{"model": "audio captioner", "dataset": "synthesized solo parts of chorales (CocoChorales)", "train_examples": 39062, "time_shift_ms": 100, "n_mels": 64, "hop_length": 320, "input": "log_mel", "spec_augment": false, "win_length": 400, "tokenizer": "word", "vocab_size": 56, "encoder_arch": "poolformer", "encoder_norm": "layernorm", "encoder_norm_position": "pre", "encoder_activation": "relu", "encoder_mlp_ratio": 2, "encoder_parallel_block": false, "encoder_inner_norm": false, "encoder_patch_size": [4, 4], "encoder_conv_stem": false, "encoder_depths": [2, 5, 2], "encoder_widths": [96, 192, 384], "fusion": "prefix", "decoder_width": 192, "decoder_layers": 6, "decoder_norm": "layernorm", "decoder_norm_position": "pre", "decoder_activation": "gelu_tanh", "decoder_mlp_ratio": 4, "decoder_head_dim": 64, "decoder_fused_qkv": true, "decoder_bias": "qkv", "decoder_qk_norm": true, "decoder_parallel_block": false, "decoder_inner_norm": false, "decoder_drop_path": 0.15, "decoder_positions": "rope", "decoder_prefix_bidirectional": false, "decoder_connector": "linear", "decoder_tie_embeddings": false, "init": "kaiming_normal", "residual_init": "none", "optimizer": "soap", "beta2": 0.99, "lr": 0.001, "beta1": 0.95, "shampoo_beta": 0.99, "eps": 1e-08, "precondition_frequency": 10, "max_precond_dim": 1024, "one_sided": false, "adamw_lr_other_params": 0.0015, "grad_clip": 3.0, "steps": 6300, "batch_size": 96, "epochs": 15.5, "lr_schedule": "linear", "final_lr_fraction": 0.05, "warmup_steps": 120, "weight_decay": 0.0, "adamw_weight_decay_other_params": 0}
Rows from block 5 of the audio encoder, named by matrix and row number. Each number is 128 + 24 x the weight over its row's rms, rounded and kept within 0 to 255. All counts start at 0. Numbers have three digits each. After the name is the row's rms in percent of the matrix's.
# fc2: MLP down (encoder.blocks.5.mlp.fc2.weight, 192x384), inputs 154-230
fc2.8 097:154115108120187119072118139133128152105162145140133128127133125112164121127125139135138099131089115147099135093155129094119109112137142119145114147122108170115147155168114083106096117167160104117136109138096141129113094125110106128
fc2.9 101:130144140117134163146101068116109179136161100162102163112129134139152100095105104126133081095111150105142138137113109142141128063127081090114123139071120135163144127127121157111106138114115153078111129165140120119115120127134120122
fc2.10 101:129163122137133134123082170145118122105175093109141118142124123198122107137121101132127105128105155081134107107136139139080123119134100120085141156124117065138156115086135115127117123139118091142087141137125169130111096110129117140
fc2.11 107:156125154124120138149141156170138156115170064122172101118147152154122130141137130125143116110131104122130139183112123087113118103142170124146112109114171143115146135089134152127152151101163132093162143112125147136157136173134135094
fc2.12 099:089107120127081074104120124148139161152169166132194114094106147113121183119145141127151168106157112113107116121127136150153159096146105092108161134125110103141098089131137122147110090111164095088105149145123141118114126100118087094
fc2.13 100:097157136131156139163075110153122124108134140103181135110156126092076166140101137123165154131165152121130126067140159144140152159131102126130151118087127090128149138155119113142121107112082109112147135115104159145144160116119117146
fc2.14 100:107146112166116113104110089115174149102160106156112117140097127134135134154104114143131098121133132140167135117117154144147100117098128139149103156116127117101126150101120152099098166129129166116105102149124133177165100120167143136
fc2.15 104:117103084137168120075115109158097071126116150131160120128139152160120122114109128093125158149117099102148117134130156156136161154104135124148129111117118146160154123171134101162143125134129108090109110106094105092108110131077131153
fc2.16 102:147092153121142106155155137158159114169133136104086125086118118119100121136143082111145148168144107165122117116132135140139176144126110161116157157141157130131097118136192130151137181150112135116145138107125095170121157113129141103
fc2.17 098:139153140098145098128142162123137137127111122116102116150119127136119132164146128151112124138128160141079164146119124114129120154193115153160113113150133131164094145171107174151138151145118160106091166157149113082143092153140156130
fc2.18 098:143113141149074092102139085132140092161127176169156127137149122140120161097113087088150110124120105097128120083124144133166125122135144114146141140128138141109100126095142147160161076089138134139111150126108168129122095131143104114
fc2.19 095:109136111142125114166099124142103163162126152144159160142146114094084123102165155109124115114120147148144085120109134105141115127087095135098124089155118117124127143138102111140158075087141127135142111143129126140128161143166117115
fc2.20 101:097135173197163135126144126105142119117154160178155124125156119121136119109103098108171108126125121132128113146141117145106092168145128106203141158110100148143169154139140106138150140143132097150087129116077129096090172160133126095
fc2.21 103:117175124150112126129132133114152118128150098122141132133128153145139159034121096147107147121076132094176155148139117061150139135110127170119085152122117142078124159095170099167134108115172089126111148142151144129130146158125159133
fc2.22 102:104078121130138179141121131140186147100111098149155122103153131149148154153146138165110107124114145102120141111123096140096110098099145108155126125104117145143137112164189168150107131167130120129147132102134124085102117155127087108
fc2.23 105:122106107141097127147179106137177118132108134139154101110114123149107138187130156144101164163116140144100168144113151113148148166157110126127115153139117127117141162135124151093104141122130176111196154131125134127140125071164132118
fc2.24 096:069126132141116151072094123133135099125106136132152190155123107183131172123115084057141121135170102173117158141133123144159100108118116110136102120140121181141161162132138096120127116118093154168178119137158171122105115129091106126
fc2.25 098:114116166104150132127149113146148120103094137140080156127132132146120127100117112134152125098141152162127147107155123095142162127123106112141071125142101140114123128107136147111162138155129111170077133126117115127138114124150109138
fc2.26 101:195104103094162131165139130161156131147121134108144133147195151135089170155134129133114091159107208122113140110129135130154157128146147120110147110117131115145118131110068138143160093159119097116145098125127105106155058118138101115
fc2.27 107:095163149152107117133133106127121127148154129087105133120134145129146154148129127112116153141111125126095125150109130097169156112149146120155098131110140155103140127119078113168128134144175107140152120099128121100100124126114079113
fc2.28 101:144083110132140105129143104104091159117132138126122130144108139170114186120177113105154159158163132137114137085124122132118091123144086150166146119130150160120135113147132137124110131169139126126121078127137138135146149142072093125
fc2.29 104:153106117154107145168104173114152156093142153136124118168129110134159102096096141152096156164140143163110156118104139143111141179132131143153070082137136141120135154139168135153159143135145151089124110128100069127140123157140142147
fc2.30 101:124103158118115126139109170103155116092156172147100143146157124080111104141143138086152124120062119113140128122148112123116142131136137128105110122116114107117113115145184139136132121139132120122089098142132125162139118142113161140
fc2.31 099:100140157090144103093136140106107127136170102158140119117127164133128094139067120137159135097116120123156095129127120158129089160115157130114078119121144093127128141112156092113105152114126137135167140117139136175172140134113128103
fc2.32 098:131111124112106104153161120129114123124129177125132100133118135143146110131103101184120128111166150099135150169136155111156139094124138122099122109124125086158119152151132086127136098123160130105093129132088099143130169116146115147
fc2.33 104:156155076128169140083117160102150127119130128132118127092115126155135118125119162169134113081094105113116171143144095105096134107132103165138138074131105149141117099120110142194119152120192139076079175093125126131156137116145117110
fc2.34 101:152104109150129110116147139110110126153139104109146130155186097114124157131077154140071159174149144149103125120160148153116111168088118139070148154100128120130156146145136098143141142136143139179151105155079082141172153159120115161
fc2.35 099:134114151129098122143146133099131132140126159166144157105152120125130096123116145095143128155117131105101137079096099180196097133125093173125135123102108145125156133122130114104142106150137109132121118144168099137122088121130140088
fc2.36 104:088179156145102162080093110102107085138170104082136121131145143132099161106151113128116124130113114131141140158142148110137133150085091130081144112115173111072123152097111089112148140144086118097136153117164111146143100094149111131
fc2.37 098:109125140161134142117126133132158184065115120122123141143142164142113131136118146153166140123109124128115140116145096142148086180118123125144156103144161152099102125146116167094128117137132118194157121181129124128132134130069159126
fc2.38 096:117128143113074147145089151136139115111172117103163109141183112142121158162125118147144150149159146134112136132166139144091155133118091122150086125149159115149152122135122129178098142128100106167109121108091126154147152120129122098
fc2.39 097:171140114158135142143132112114128191129090095129111138162154101086129145121112124153106101128101152067090120117128077151156128113119079087125148165110121119132124094149113087126080131158156128115156145111137119172114125154124152146
fc2.40 095:142121095104127156134140137102150128083126100126108157155165110088133148109134115122145113103130125176097092117131121180122135145123101115138140115136172131119186157150170105105126123132120119150105120101128151141136141121154156108
fc2.41 099:197149089114100147124126109140130126145137136123140117156113118101095145086144118181122159115121103141128099156107108123151134168155084153121126165123133074121118125056136130143156115115129158125157118152095115135134141149118129139
fc2.42 098:093106123144123149114099130106083095128135108155083177139131107111105088106154121145110068118119103136145090132133159131174144197136095107145152129111086120124143115103158097147127140122151153151146131143123141188121096133116132130
fc2.43 098:152131118110151118089125104141118099094122095128157146144128125126121141123156125115179105155154140160136158113132128148166153134091100141130138132092136126149123132127124122087158101118130121121163121152139115119106166113135100116
fc2.44 100:168168130157066134077163111128111105090112131151127120162108130123121114087108091123109083166129135119173118137120068168155122154134142166149156109099135130137146104131109147120120127107114129156139136134158093116138115121148127120
fc2.45 107:098170113112144131146138118134160106137103116110130108161130093145144133112161135115099143139117143127141147152151106115156160129102127126119133123161107131133106115114139184122129106158117134122162151132146161066083113185135144118
fc2.46 102:130087101135152145131159147112148108151143139109090115114112129138123137107122125109159093128143132136129119159155096109127143142124121139119109124137130088163090107121139126100143118098113094119080166117088153151095109135124102129
fc2.47 103:156166103069121116123100128134150132138118153127084120117111130123113112137177098135167104155123137188152158111115127123090168098159120134119184141109087107134132116131107064116127145130123152083119157107116151096150146112120104151
fc2.48 105:137171123090098128116158074105130141130121121116147149123110140115131143074107152157111133186109118131132078096110087133141158180116095177124092103121156115125142163104076143120135139126154130122143116149093100105082096110128116072
fc2.49 102:159154122122103112139134135137160156105109119123112108102103172108116124155188128127128121180134131150076148155118126139100158174130155115091127153096138132179093151091141150149115111151108134148105127155090130144081128131124107147
fc2.50 104:119143140156160150114136132107097135136161150098158105104118144161142090138160167112162155131149137129139134154083165159149075119099131114135158117103107116132147141091147151104141132132137098115163121129127140163128142125106113152
fc2.51 098:176116117156138144138105106115107144152102128118141168109133127128122171124143133168134111134137125140139075085178145073139114092137129080106134120126107131132146132112139137125120137217137079105135161104107147101139107117166110115
fc2.52 093:111128153108143124109109129110100104130139092099090088155126147180149120124128106100111145107139108144145150103090078129098151156139155097160128102086145152154119107100118126159141173118116130145111131152123123132122156147148125170
fc2.53 097:111094081174137116123130160153096106162143113047163131122128125117130148112147102143139119127083100107154157137081154149184130166149140151169132140144129130146151096134127115117108094122126090110152101104119081154125123137092139132
fc2.54 100:108139122141095093117117122119118150154108107176111141142097078112126143139137124149144147123125115157114157159134168092180104160107130134137119112163148155130094136119129118105106129116130145086083098140152102101115115176120110117
fc2.55 104:166144122108133116145101087116151114118172143130147095110144123100131135140113116102081102129111147130131147100160166152104122191109134145128142093120153145117083153113140107063154125143148135112134086130126114141154124131135107136
fc2.56 098:167147134162161133161076136165139134093158120154131162144119115114147135113127105095149136144174161132132151154117157119129109177124086180127167140133120128139110131108118109165124128100160108080128133170088115091125131171138142156
fc2.57 096:135127159131161150171165129113127099117126139134089126080092110141114148152115099120134105105139113115119134173187160174140143117124154120109136086105107103119162119119119097119113141109136153115110156093132133080121129089130112093
fc2.58 104:116145133104145140137165175154138074111183141097129165121119102148104122154144152130114153123091161100107071132118140168137110132122123142122122150122105126114140113115143108120128165155098107153143126094124127162148119079173124111
fc2.59 098:130131168102126095121151122128085125128135135061100145162150124181124162131140141103127165107140122110162126144127140134135155117113155123120157124151170118153166136166112092075135147136092143105136069103120119161116134163161143154
fc2.60 100:126115138103141121139145065125156165123141150148192150125150106120154128152117137160149119139136167112123108136129130147149094165141171097122149151141120164152137083117101164136113130144109135163114153084141124135102118116085144149
fc2.61 098:137117147105155076101138089144112122114116128122146107153132131127158133081156101140105120120161180163099146161126174126112111104130142110147164154147133129166117161155141093165090141124149112120066130157115130154110116118132161110
fc2.62 098:114145158162171138103132138101168121130115152134121121140115116105118114127116128166070150098132139160109088114143088107134108163080165103101092123111122150147169168137161154155122151132145127134119134138115145099121157134130140150
fc2.63 104:109118161129116128127100136143114141096144146121147135111128150090160121115112134157074127115100139118108111153126157143112115139069077108122084148153132149091156140094118160166157137159115112094144080148123126129104113112088091136
fc2.64 101:131111110115097122148106150127125113171157106091146165100105127121140142143101117107126108126131135129115137134141137168164166132129177166136085150122145105095145129148161129188142090152134136125180114160127147165141111065163197144
fc2.65 110:157121157135120138115142138085145180131108128090077149121147140120168130122116193153142138117073163119115126152113137146132164123116076111137134127140189130081130137146117158149091102157111109130105119123103130150194148150141129152
fc2.66 101:144119198094106126138095127127104171097154119144157150130109132146155098143122147174154102136138131130114169146096114104098115114156122082165108109132144172104130144133108103138117121112167119156137158118125065160086133132109109119
fc2.67 098:079140155128163162113128154097106083105160105113137134142123140138142150137141106094137128128167133150152125163136116125109089164104112145115122109141096138160148124186107093160084160149129132142140088122130125165120132144117156152
fc2.68 093:141134086147126090093085183142132159110132106173140146134136166145140122103118137162120161140131135166145127132133090128120153161133103158133112110121115099096118123127095134114101133120096126084118145103174155139101134134129153141
fc2.69 099:149091106131152131166141121112111115086156126134120114130154114091141181146149140152097142143070106089077181136109094089133128127168111129142113133148166144160136159172146140151133146159147173146139134129092125111135086109138146129
fc2.70 104:127113115115105139116122142123107123140139151139141151167141093111130143103150132100136154157114113127162123157102164141101121099169152151096143131118121107134157088089124151103149153137124111095180123094094139136086152090157114099
fc2.71 094:194110166117108089131150081121125101153104122164101112107123111067098108061097130082154089123108101120116131167090148143113109101101107120145144146176103123116124123171091173115096125171117112098080120160118095121125145126178109129
fc2.72 101:118136118175132093084162085134145103093111146066141161145145113101104126139122141075172154128121116140097135133161153115116103129091141101122145135161137147144188141150063118133120117113114115140147075085106123150147100128161121138
fc2.73 100:160157137126165110118119147117092140136101143135147115155123130065083134113114146142107142159126119119118138160098157109129138085109190150147144138108131154121152124138122126112129169129091123138130100112118134107130136157135074121
fc2.74 099:147144152147111158106159127116105092129127090170137140144118112086108133136092127098109123154139097097117116138134099104125100168109147128101100127153181133132126126144105114124113114158120133137151097114128159074097128121101121178
fc2.75 104:106084162125148107111127106108104101123129166213164155130115112073152166083127124128141153145114149111139093127123122118141156077168116169084156104109124144109150111160115124121122131114146152136134126151094112129127158122125125146
fc2.76 107:124113136152124077164132124119157115122111158106159131171163114114097135133116129096079128134158114127135092161171106137145115179110126131121134138163109119110156133140136128161079116163095074183142094140146137099134101140100130114
fc2.77 095:146119161145127151123163133080127127138117141142073142088141126160148132125192133148159101092129119095138103157134152124150146147109126094135171136103101123133099102104110185136122096183144108128142124094122156160122093155125136181
fc2.78 096:084150148148065117135149164128157129096149100141151113151103150140124065133184123113116111186134132127143107144103134128154121144122092133131120115070121110141111119093131135132137152131140133129130080167134163081140113130146129139
fc2.79 098:148142087148099140136142119140089147131116133075112124151108119107108153123141137136132088120125092137119126122131130142083147139150088178144131146102157133085110114081139152134122147114141124125092117131099160146137152121115145149
fc2.80 099:114155168118150134110078146090147104174121089149142119091141128135160124130067130155119125101126132134110143157096112103114132113166094124134108171142158130116135064118122130106152146192132142187122118138140082162094119123108101118
fc2.81 100:129162126131128161129123111132100131083150089146104178145130172071120119114136177128105151123156134126137158125138150167111095133113125155161167121165164073161171128117166147117077161126142111142147110129125131096120136128091164125
fc2.82 098:101176123154107164103133130090165103127128162125115133147121143141092135106121138123114091112129144131108145134096103119126119146126101138103117126133102131174132095194083126122100167124175119114107125152134148099179095107166154099
fc2.83 104:152168138098096107119113101104126148155142102146109133085104088136105123106101141120130127120152121138124182140086082181109185106231121130164158121141160107151101134133136172129144144129134096143112096124117169104141146142154159089
fc2.84 098:134136147121128119128126107139144146114121127185114128155161168125097153087114106136116101138079133109130155093128140088137139164080123126134113120134091159122133136136125156123107139123166119133131153134075098168121124130143103141
fc2.85 090:129140150137134128106126143135135140115126145114140150112113105155127149132122104108064117135186134099131132136138138099138090124139157112127117145100133091145130151127163154093101134164146120134156168133095140154116108121123116103
fc2.86 096:116136130139141134124160121114136146118084127091121193093166119123099127109110142111118102064108161103121129112107130141147110095125106132119139153106075117132111122117153142135124126138114138064106169104086168116137115138124115122
fc2.87 105:142138116172112161127139133117118148137110148135126132119117119152152139132137115079090134143114124111124142132107113132104126143143145141139101145098105119117133134074080167079106129105147139127098078062146159134128081114128123130
fc2.88 095:109135139145071103122171115143091094135119178132118125147151126062116136154115091145097099086129142108123169128141132113085133136113167140134163098116165160106143149147101168138145140176128103102125144121186120155162152160128123107
fc2.89 097:114151094069127159135157122141106124126157119147131125147151154106132135141121129126130113119139087099118157120122169136156141164144125110088094157135111119115132117136131140139123147109098143113161115106051081172121126153163122070
fc2.90 104:119086083100145155117090141158136111101155116106130121129111177134117109082124154121122188116122142119104157120156165057095115149155125080136108095153103121145136120145137115097171168101142088171108135126131156118138127135136130104
fc2.91 095:105178095111132123113111151158163146140099122132123136162142133120171112136135094175118183154160181148126150122144138116111137138088163129101158137161080178109103176135158099177144110169148106086153110132133140100090086109123155119
fc2.92 100:098094093108131080118161125129109105144141114128157148144082141147138122128125141122094134161149111139120105152155139120177091127132098148106124101102109122155155142112118107148122162181123092123116112142142140132129098097131127134
fc2.93 095:117098108141138158153097152158125127107156135141098126168128157113141159122156141048143143075154165131118121126142126117138104157157155112158133133155108186137145141169125186165147177113139117141127134129129093126153102127124147125
fc2.94 098:141125145108141154072117159079166161090110104139130119116142089168161156136123117148115098105118146069119104125135121137135092127111149132119109138131125152095139107121116108104137142154145113172152084163148119091079115132112125133
fc2.95 099:062129142172120144091158151110150132105111106127107136156123153127140099126100125146141164124150121110121124101100113165112105086156102102122111130124105086082100142125114164113120152140140109088118081122127170137155110143149143089
fc2.96 104:099122178121078146139151140088144111089133112092068116147119107097161125155105099161147122134116095109104094099113082092105116132108096149134130132163179168129147134152135146106106129077098092110087113150131098145114130132099110100
fc2.97 102:127146117146156127177116155108127133120153121130150145176126135111099116152117177129144084133085174119133096133128160136139159129133163054062133127135173095147101109124097136125126138147122144090138095113142105080127171113111131152
fc2.98 105:130104112159189150137070121134121102189127132137073100123129152118112092114152107152154138169074112084148158149107125156119155072146148117146126162098108139122110126123111137096129147150163086124120122096114109107144088087141108165
fc2.99 107:098173160108099123124137086128141129156185124135118105133156148180087118107094141105167098154105161101129131110099169150097168140197121145122063137134116131148120131112118180106139113128151130131139119124120140144115152112123158123
fc2.100 105:176172104143089173138125116104147133109129132125106133126091131092120156102143112119132148117132170132117136147125158104109172092110151135145177106137096102127109152148128134172125129099142160119091145130113164070133142137137102151
fc2.101 101:093121132146146131143149139119080165132135170138146130125154141128158161115117122071105129118089134114126150117096103126104098118136183132107118128130104119147159117156146076106146136117134129104121127107151102153184135142124137122
fc2.102 093:094132100108127157135096131151079114097132133129148129170155152129141159115131109103116108177145107159139146107116149102153155151143181173150090116112102157151065156190138155150094166117142131129120119146111087102130122141147169137
fc2.103 094:078113151137118139107147134132130105158107135122121104112087124119119129154101135110109123172161139115161114140175107131132169112153142109178162109173167108157161121129147123162138147133122092178122100118133106150117115185113126155
fc2.104 099:143166108091102101129152137135128118129168146120080084130121132144118141121075142127105155151159127093103071178101120137113134116163135200164153134131139095124110141133114141111121162151103099131138110112127090123119120147107125173
fc2.105 101:140163109100098075132148161155134177102120132117163097114119120111119121124170122057130118092146144134141124117174124119164143125101148132131163129121153120155126118142156075172138148118112123117111166107176103115148107099118153082
fc2.106 103:085144119124106109119149122088164110114108119143141162086118112158075108116117141138093135060092118135144122099159085117107165196149139175083139125145119112129119090075164101135101121105127123167161135146129148113092141130171166156
fc2.107 101:156135127142128132151138139106068141166137130136122111132102130102119091146175106157148150140140114099147159090132110097147126156157132135139066132110144138147166140174122159154072131153154099088114112134119150111086093172138117172
fc2.108 098:144141139169123138154098105130141134152108122124132107091084091148109139111185139103102096099140085159122171138135149158144140183112142174112149122112173137144148114122157111121116087117157184109129122159089171122109133140110134141
fc2.109 102:121113128115099155131140148133155163105122104090132191083120167115125125109127152133131120121130140143117148145113140137128129123130116122125163142108119146148091122094086143146134155105117097167149089132121128154130116101104148059
fc2.110 098:144141137091185117147082159103109103133156171108133105174117141083091124157150162121136109140105086094096149095140116125116141126175129165164059140102175072143156141129128169121123161119195130130134141123158099115140124128121119113
fc2.111 097:106065116118098154154131126160158114172067124150183137107150145150134089172125140127115178102141090130145126124119095149111131101097122171132132125205145100075143132140092148143118139108119111126097171111104137148106090108128122146
fc2.112 099:107131171149109096129155104130134153189121138119092149105122143125145118136107137128107174143133113136151085085175149146152136106145134102122121129131120098128116149170144096118086133139129140127121152143115138130146136131118085142
fc2.113 107:135111125094127139114160121132146132139107142115120126180142158140156173160146129143170153141109118110123144109149195132167169105095104128150099127132060137150112148126142142129140164161150180154082146102128140168134090188132142093
fc2.114 100:116128133113115142159141070138143105136132146107120154103136098142132154144134166126153127108121161090098161143134168167133106125107095120135130124121147080121160148108131194132139114110129132109092113145166126193083148105169140154
fc2.115 104:138130113089099145164126160160124137153078147122125151114142126133074116089111136128122113107136156132120143161132130136124106187109142089114146133111118083147128089137160135158166138129101120149169101121135099152121118110102085154
fc2.116 097:173120111143153133121135145140143164130139063090138091142140095128144108104097105133119109137138129145101162078091100150102160111152149124144117120150145109148135118138154119122130115152097121114091099144098144061071160184137135135
fc2.117 096:162145098128126109107143115133154120152132101143119114080113106121143110136187164113150158112086109117136159131142095085150114114084124095135123094114128109156120115059101156107109145130113119125085109171129117153101113116166142115
fc2.118 104:162139133149131165122140147141111147146128123139116106122094098135146130122083142188151124159136143156165125117097150177166123122085145145167119146126138082119089150170156196131105166078165134130118098117129131170134123144114132128
fc2.119 108:151134121124163084119112128148126090162145133074104133142072165113103104128124152153139074113116142150128198123129114168106144112114138148129137158108157122195079132137138134100101104119140097103154110128175128078153099143103122143
fc2.120 100:149128126148139150131100097140164159148123128137136124088136139139095110119140106082155132151064094125153107101123131154108167189160120170128153143111101143104137117159126112168119142132140154140184122151158153123139120139126127113
fc2.121 105:170159056098089104075161128133141115118162153145125099127087136113108157155127150129134131089144121142136112147120119167109095154144173119133093092157115113134141145137095115116127068115128139103186146092148134127140099107123129155
fc2.122 105:114193162155123090137151126085121150094109125109103147100124114133111171139148182148129140116114142111151156138164144145098123150112097110139107155153096125130119112158124108126128095131101117111143136105136095132141135109130141189
fc2.123 103:087179093112157126112145180105110105098090157143135124122158114126084172102117147108132102137154136118143099119103113158103143115108164121124126125144110157121132124105145095112148128150140134167132128127095108151154137127107129092
fc2.124 099:140114144148109113104137123142085109108157158159170113159122096156135113142130145115126123190155124124120190144114123157156110133141130091141136142122172097137186119118125122150104100113127137106122130152135112138152135140144103070
fc2.125 107:109087182153137142144113120162140138121095128075152144118152119125128118137179125155137078121100109093163100155120100096170142155164123136076101140136143126096097122158165105132085135123092096173146135135101162145122168145119157157
fc2.126 106:082118105124089158132111069118104145021135185153113154089138125152119174183124112124136130166113150168160175075124136102126133092159081130146113137137127117140144166160127115106116080106130147192103120122119131120085174128167104151
fc2.127 100:151130097136118086091161114136141109157144146116134138130112163113142163130153153184144131176130116157130118117165114123105137122127148109123112146142132117107109134174122123151152116108121151138106126155109089137105166172147135153
fc2.128 100:127128124111133092126152107140117149118108143124120136128153092113134127074103164168132143137116124110127146118145110141138147124133156112155143119142159149148142078112152151113143123131101141121142128107145134108141148142111151116
fc2.129 102:129090160132093170158125141108156123125106108133137155174087142132140175152145150070130147106159160118106136164093147157166136140100091082097123120121099137122142138105086143146126101167113115147155105114142140086180146102087102131
fc2.130 104:163200143124168131170125088157105136119114114128142130144081134106138155119118145105112163115163099148146165123114102132116140131116164127112102089168114107220141187118109131141116133134108151138125118135156108151139130097090130166
fc2.131 099:148142178123136116104143143154164130139177144098116118115155091123142107146124148195102088106138110095159104110143147129075091133095100139132108131164130147102142143114123130106130127100134099127140082136125142106129120120120146171
fc2.132 097:164148107115124104117160125137157153148108125139125154124115106150144074129151125145116157130144130155095132095133128152110163157143134164125167119141214138142150091131124146177141132153112121103104137170151135157133138135122127156
fc2.133 101:162179140085169145140132145136125157108165086132089150111139102149136125092148083132094114047157129122143140147117140129104124132105156106126092081096116128103127117149142114184136122107135104131113121103125169120098124140122101159
fc2.134 104:115137139135144146150091098131124100132104126120140110165108112153088122112147099135138144108133129131180109117141114098162111150161100136109115098135111129131134121119114096131132097130154146164141132081141138111144126122179141183
fc2.135 096:136081128143133141102102173124136107187135115144105106135185137091121094160093144139130151140061118111100127145163092151130147139135110135113126157138113144088148181101097149144108174107133096130089158113158155150110117176127156106
fc2.136 095:144133119153121117107148120145099131122131119160112108156127128112125146145169122189105158071113119106145112096152126114117169120094117104163133137113106179141139131142091129124079157129178151154125109131142147146094116127116105118
fc2.137 101:123090155137062127119082164148113105099120095161113144147121078165141099126100112133089118132117079123146109145170129174154119138180131101170152144187115120133087106113128130126160143122106120118141127156121101136151142128136132152
fc2.138 099:163109127128101131127161131153121161096133104124153157124114133134115104137097079112130149139089140172124174119117156102126154084097142070112126141096127105129149144115079084144128118126151132163128074079101124159116182161119093136
fc2.139 102:092108139124121136135135156161155077140133170087090114117139152110150151182077145130073144108098161208165174174149107094089136137150150069110125161089096117145146132164119143173080125137171153110114135120141147135168111099132144116
fc2.140 097:131164123170093118097106121124099119148141120087117134095132181126157029127109129117061141150125126146138156131154127131132094102117147127132162153165119112142152112133126095137107136086134117131140124165107152110119156142123119130
fc2.141 106:123096150141111148114145114171151119103112129129127110148108143147109140127077124125126138136133130151093144125123078136124123143126087167173168124109125134109100097149165120139089162129068107152115118103108130106141126117137155153
fc2.142 097:164138143141129142108144144156095097142106150191120115154158126135131121194084119069132141087127128108071156138120142090089104152123099152104147101128137119145105130118092147112092133093143165112091136141147106098160153124175130115
fc2.143 095:137113125167094126141141115100134132093094118099108159123120119123124094117112163136136103133130109148110111108114151065154086188131150072094132144129139135127121102107142154144109120152097159158140146105145149194122117104171138128
fc2.144 101:116104106132166149149124107127110114116099094069125117136116156149135167162141133168126137181119142154139136115095127105118104116104106146155125114093133115157138137127149156102154119097124120094136147067089141135130085131115111124
fc2.145 098:141116080119109113136127130150141160176147102150159109132110116173146117174149115083126083105175122064094116107111166151143063168115145123147106140143122132119098127161100124128132141111081111149120122112163101168157172125170141127
fc2.146 108:143149142112118156127140135099133121128100105118090133123139130089160159151157105180114160208151114107133145194103106137133099070080150139125153140133089149138150138098126127174131066080113125145154102150153171161141136126139108089
fc2.147 101:112088146119096105078131092123151137117122132150132106135117123194098157147115128147148115116118131168133170165128199145143134112116085140107093102133110146133115149126105130129125074119157113171115156119147137171139081118119113119
fc2.148 095:136136119140159124119138121128156076083100131152110092156150143125144088111129111118107119122101160121137126112174098150105078192108084164096127102096150122096124176128140109113131099147126116128136125152112156147124132092132106181
fc2.149 095:130109176134098134074132090113145127136138107130141125070122111127154153126159096117080094136141110127121115115117118138129132140132174145096092119164121121156167121177118158082097122152099127140133102130147142128127127139123144143
fc2.150 101:108184122144166107112135128150152135145095136112105181087109160163152142110128118128103129129132133081133114109145144184103109150180116150109123119074145116139136176185129118113149103151104112097137103123148151091115156063144160142
fc2.151 104:102152090127134138131151120143119126120080177141145114158112109112124113087190132133118153129090100116095196144088112140120124092094074157140143105102113159171124147119113127148179141081167120155140158131111118084157144121148112124
fc2.152 094:101101162182116144104117107106125116117146158144163105114079091147145099097134155116091154104135109132124114107108078126144155118109123170091120119112159112088111125087099143149130148147066126141146109118128107096176152122119162119
fc2.153 099:105125106115146138127181082154105097109151109117114129174095091086106103110158129145138147138078149095132135140146128121109112122131074190158115129121106121117106127129152126159122120140091118130122166127107099108157127099125128095
fc2.154 100:116143123082138142143155153130132138079081114114136115125092111137124188170140114143173110105155118081149100151128163120097119106087123139162144120152101119089114115128137137153112155076111129111174143099143120126088141156111117156
fc2.155 102:085115151183135152161121174119124144165123160140098106130128151136143122132146088098121120133150128136123126154087126139134165134121092115120106110111103149097156114116134110103115156115168112119142145109116126135146135148139117126
fc2.156 100:092146140151109125092139116134074120114143156166138120141107149096108145088142139124124081195135116103097157110125186158082139122116126176175172122105172141060138103151151078137123119172139117134130111104121125134095152132106107107
fc2.157 095:117136089131157119097119129102133124077138102115148129162139179112129154156130128154114111090125070082101087141135112112144128176122163124110101133141140143135149113174129134142115105145137110109105132147132114127108134159098115126
fc2.158 104:133161143171124168114078102119146107097140143125139123132091132119137142106151163114132197150117135140120083115141162132084122096143105146140141145125147148113138152115144146141103161101138125154156139137176125076140124121130132105
fc2.159 100:154147144110106109151156130109162150137155142127127144099137123119116139081118139118168135100150174148143124153138142165128120091143162161141160139131161177121114191204119111102135125086095140124142147153134141156090159072144160097
fc2.160 098:125119139121153142085138148130153102112114144137107131133098099134137097125136148128159134117148155153137163116129146127089124096105145133103123136156131138123111098117104163128118148123105130099124114119150179133145110149157090146
fc2.161 102:146115136153140106098135112158113147155167120144150105152125098132110128069124144101110116118163123161112137107130175097163126110140106181093113138134145148108162154157123117082126136118150145156111131162108166147131109126157161142
fc2.162 101:115096192123149107137083134104148139119105148132139139120134123142105141154137120173133153139133101104136110153129128127101119127094114097132114103120117133122131118135127108139084125165144143163131136128144157146145071078112098087
fc2.163 103:107129078113180067149088124116108112155125069140151143122139107138144098109131120130131166136109164154132132123112128124109088138101130157146162076171069142124167125114119128149130128155116135126152090118076109165087135153131115148
fc2.164 098:089142112162174154085131148122104169128125104144144110103128147141148140137122148133150107158118111171149162137122092128090140120143089138137127151184096051132096118094115115097095107131173142128150146114123075132117138128118118074
fc2.165 107:133078128136193126096109147114096142129096128130171137134173160098159142111117081122096117134127135096184117158177161119116159105153167104128071155148127134131132129108094144121116125123149122117156086116094105150143155118166113141
fc2.166 098:140131130129138119147101124139152127103118097130130088143114154128145104112109137094063140176195117088131148139158118083109127151153149131128148103113135154111048118164164108165163130136101158167124114124107119093150128127136149145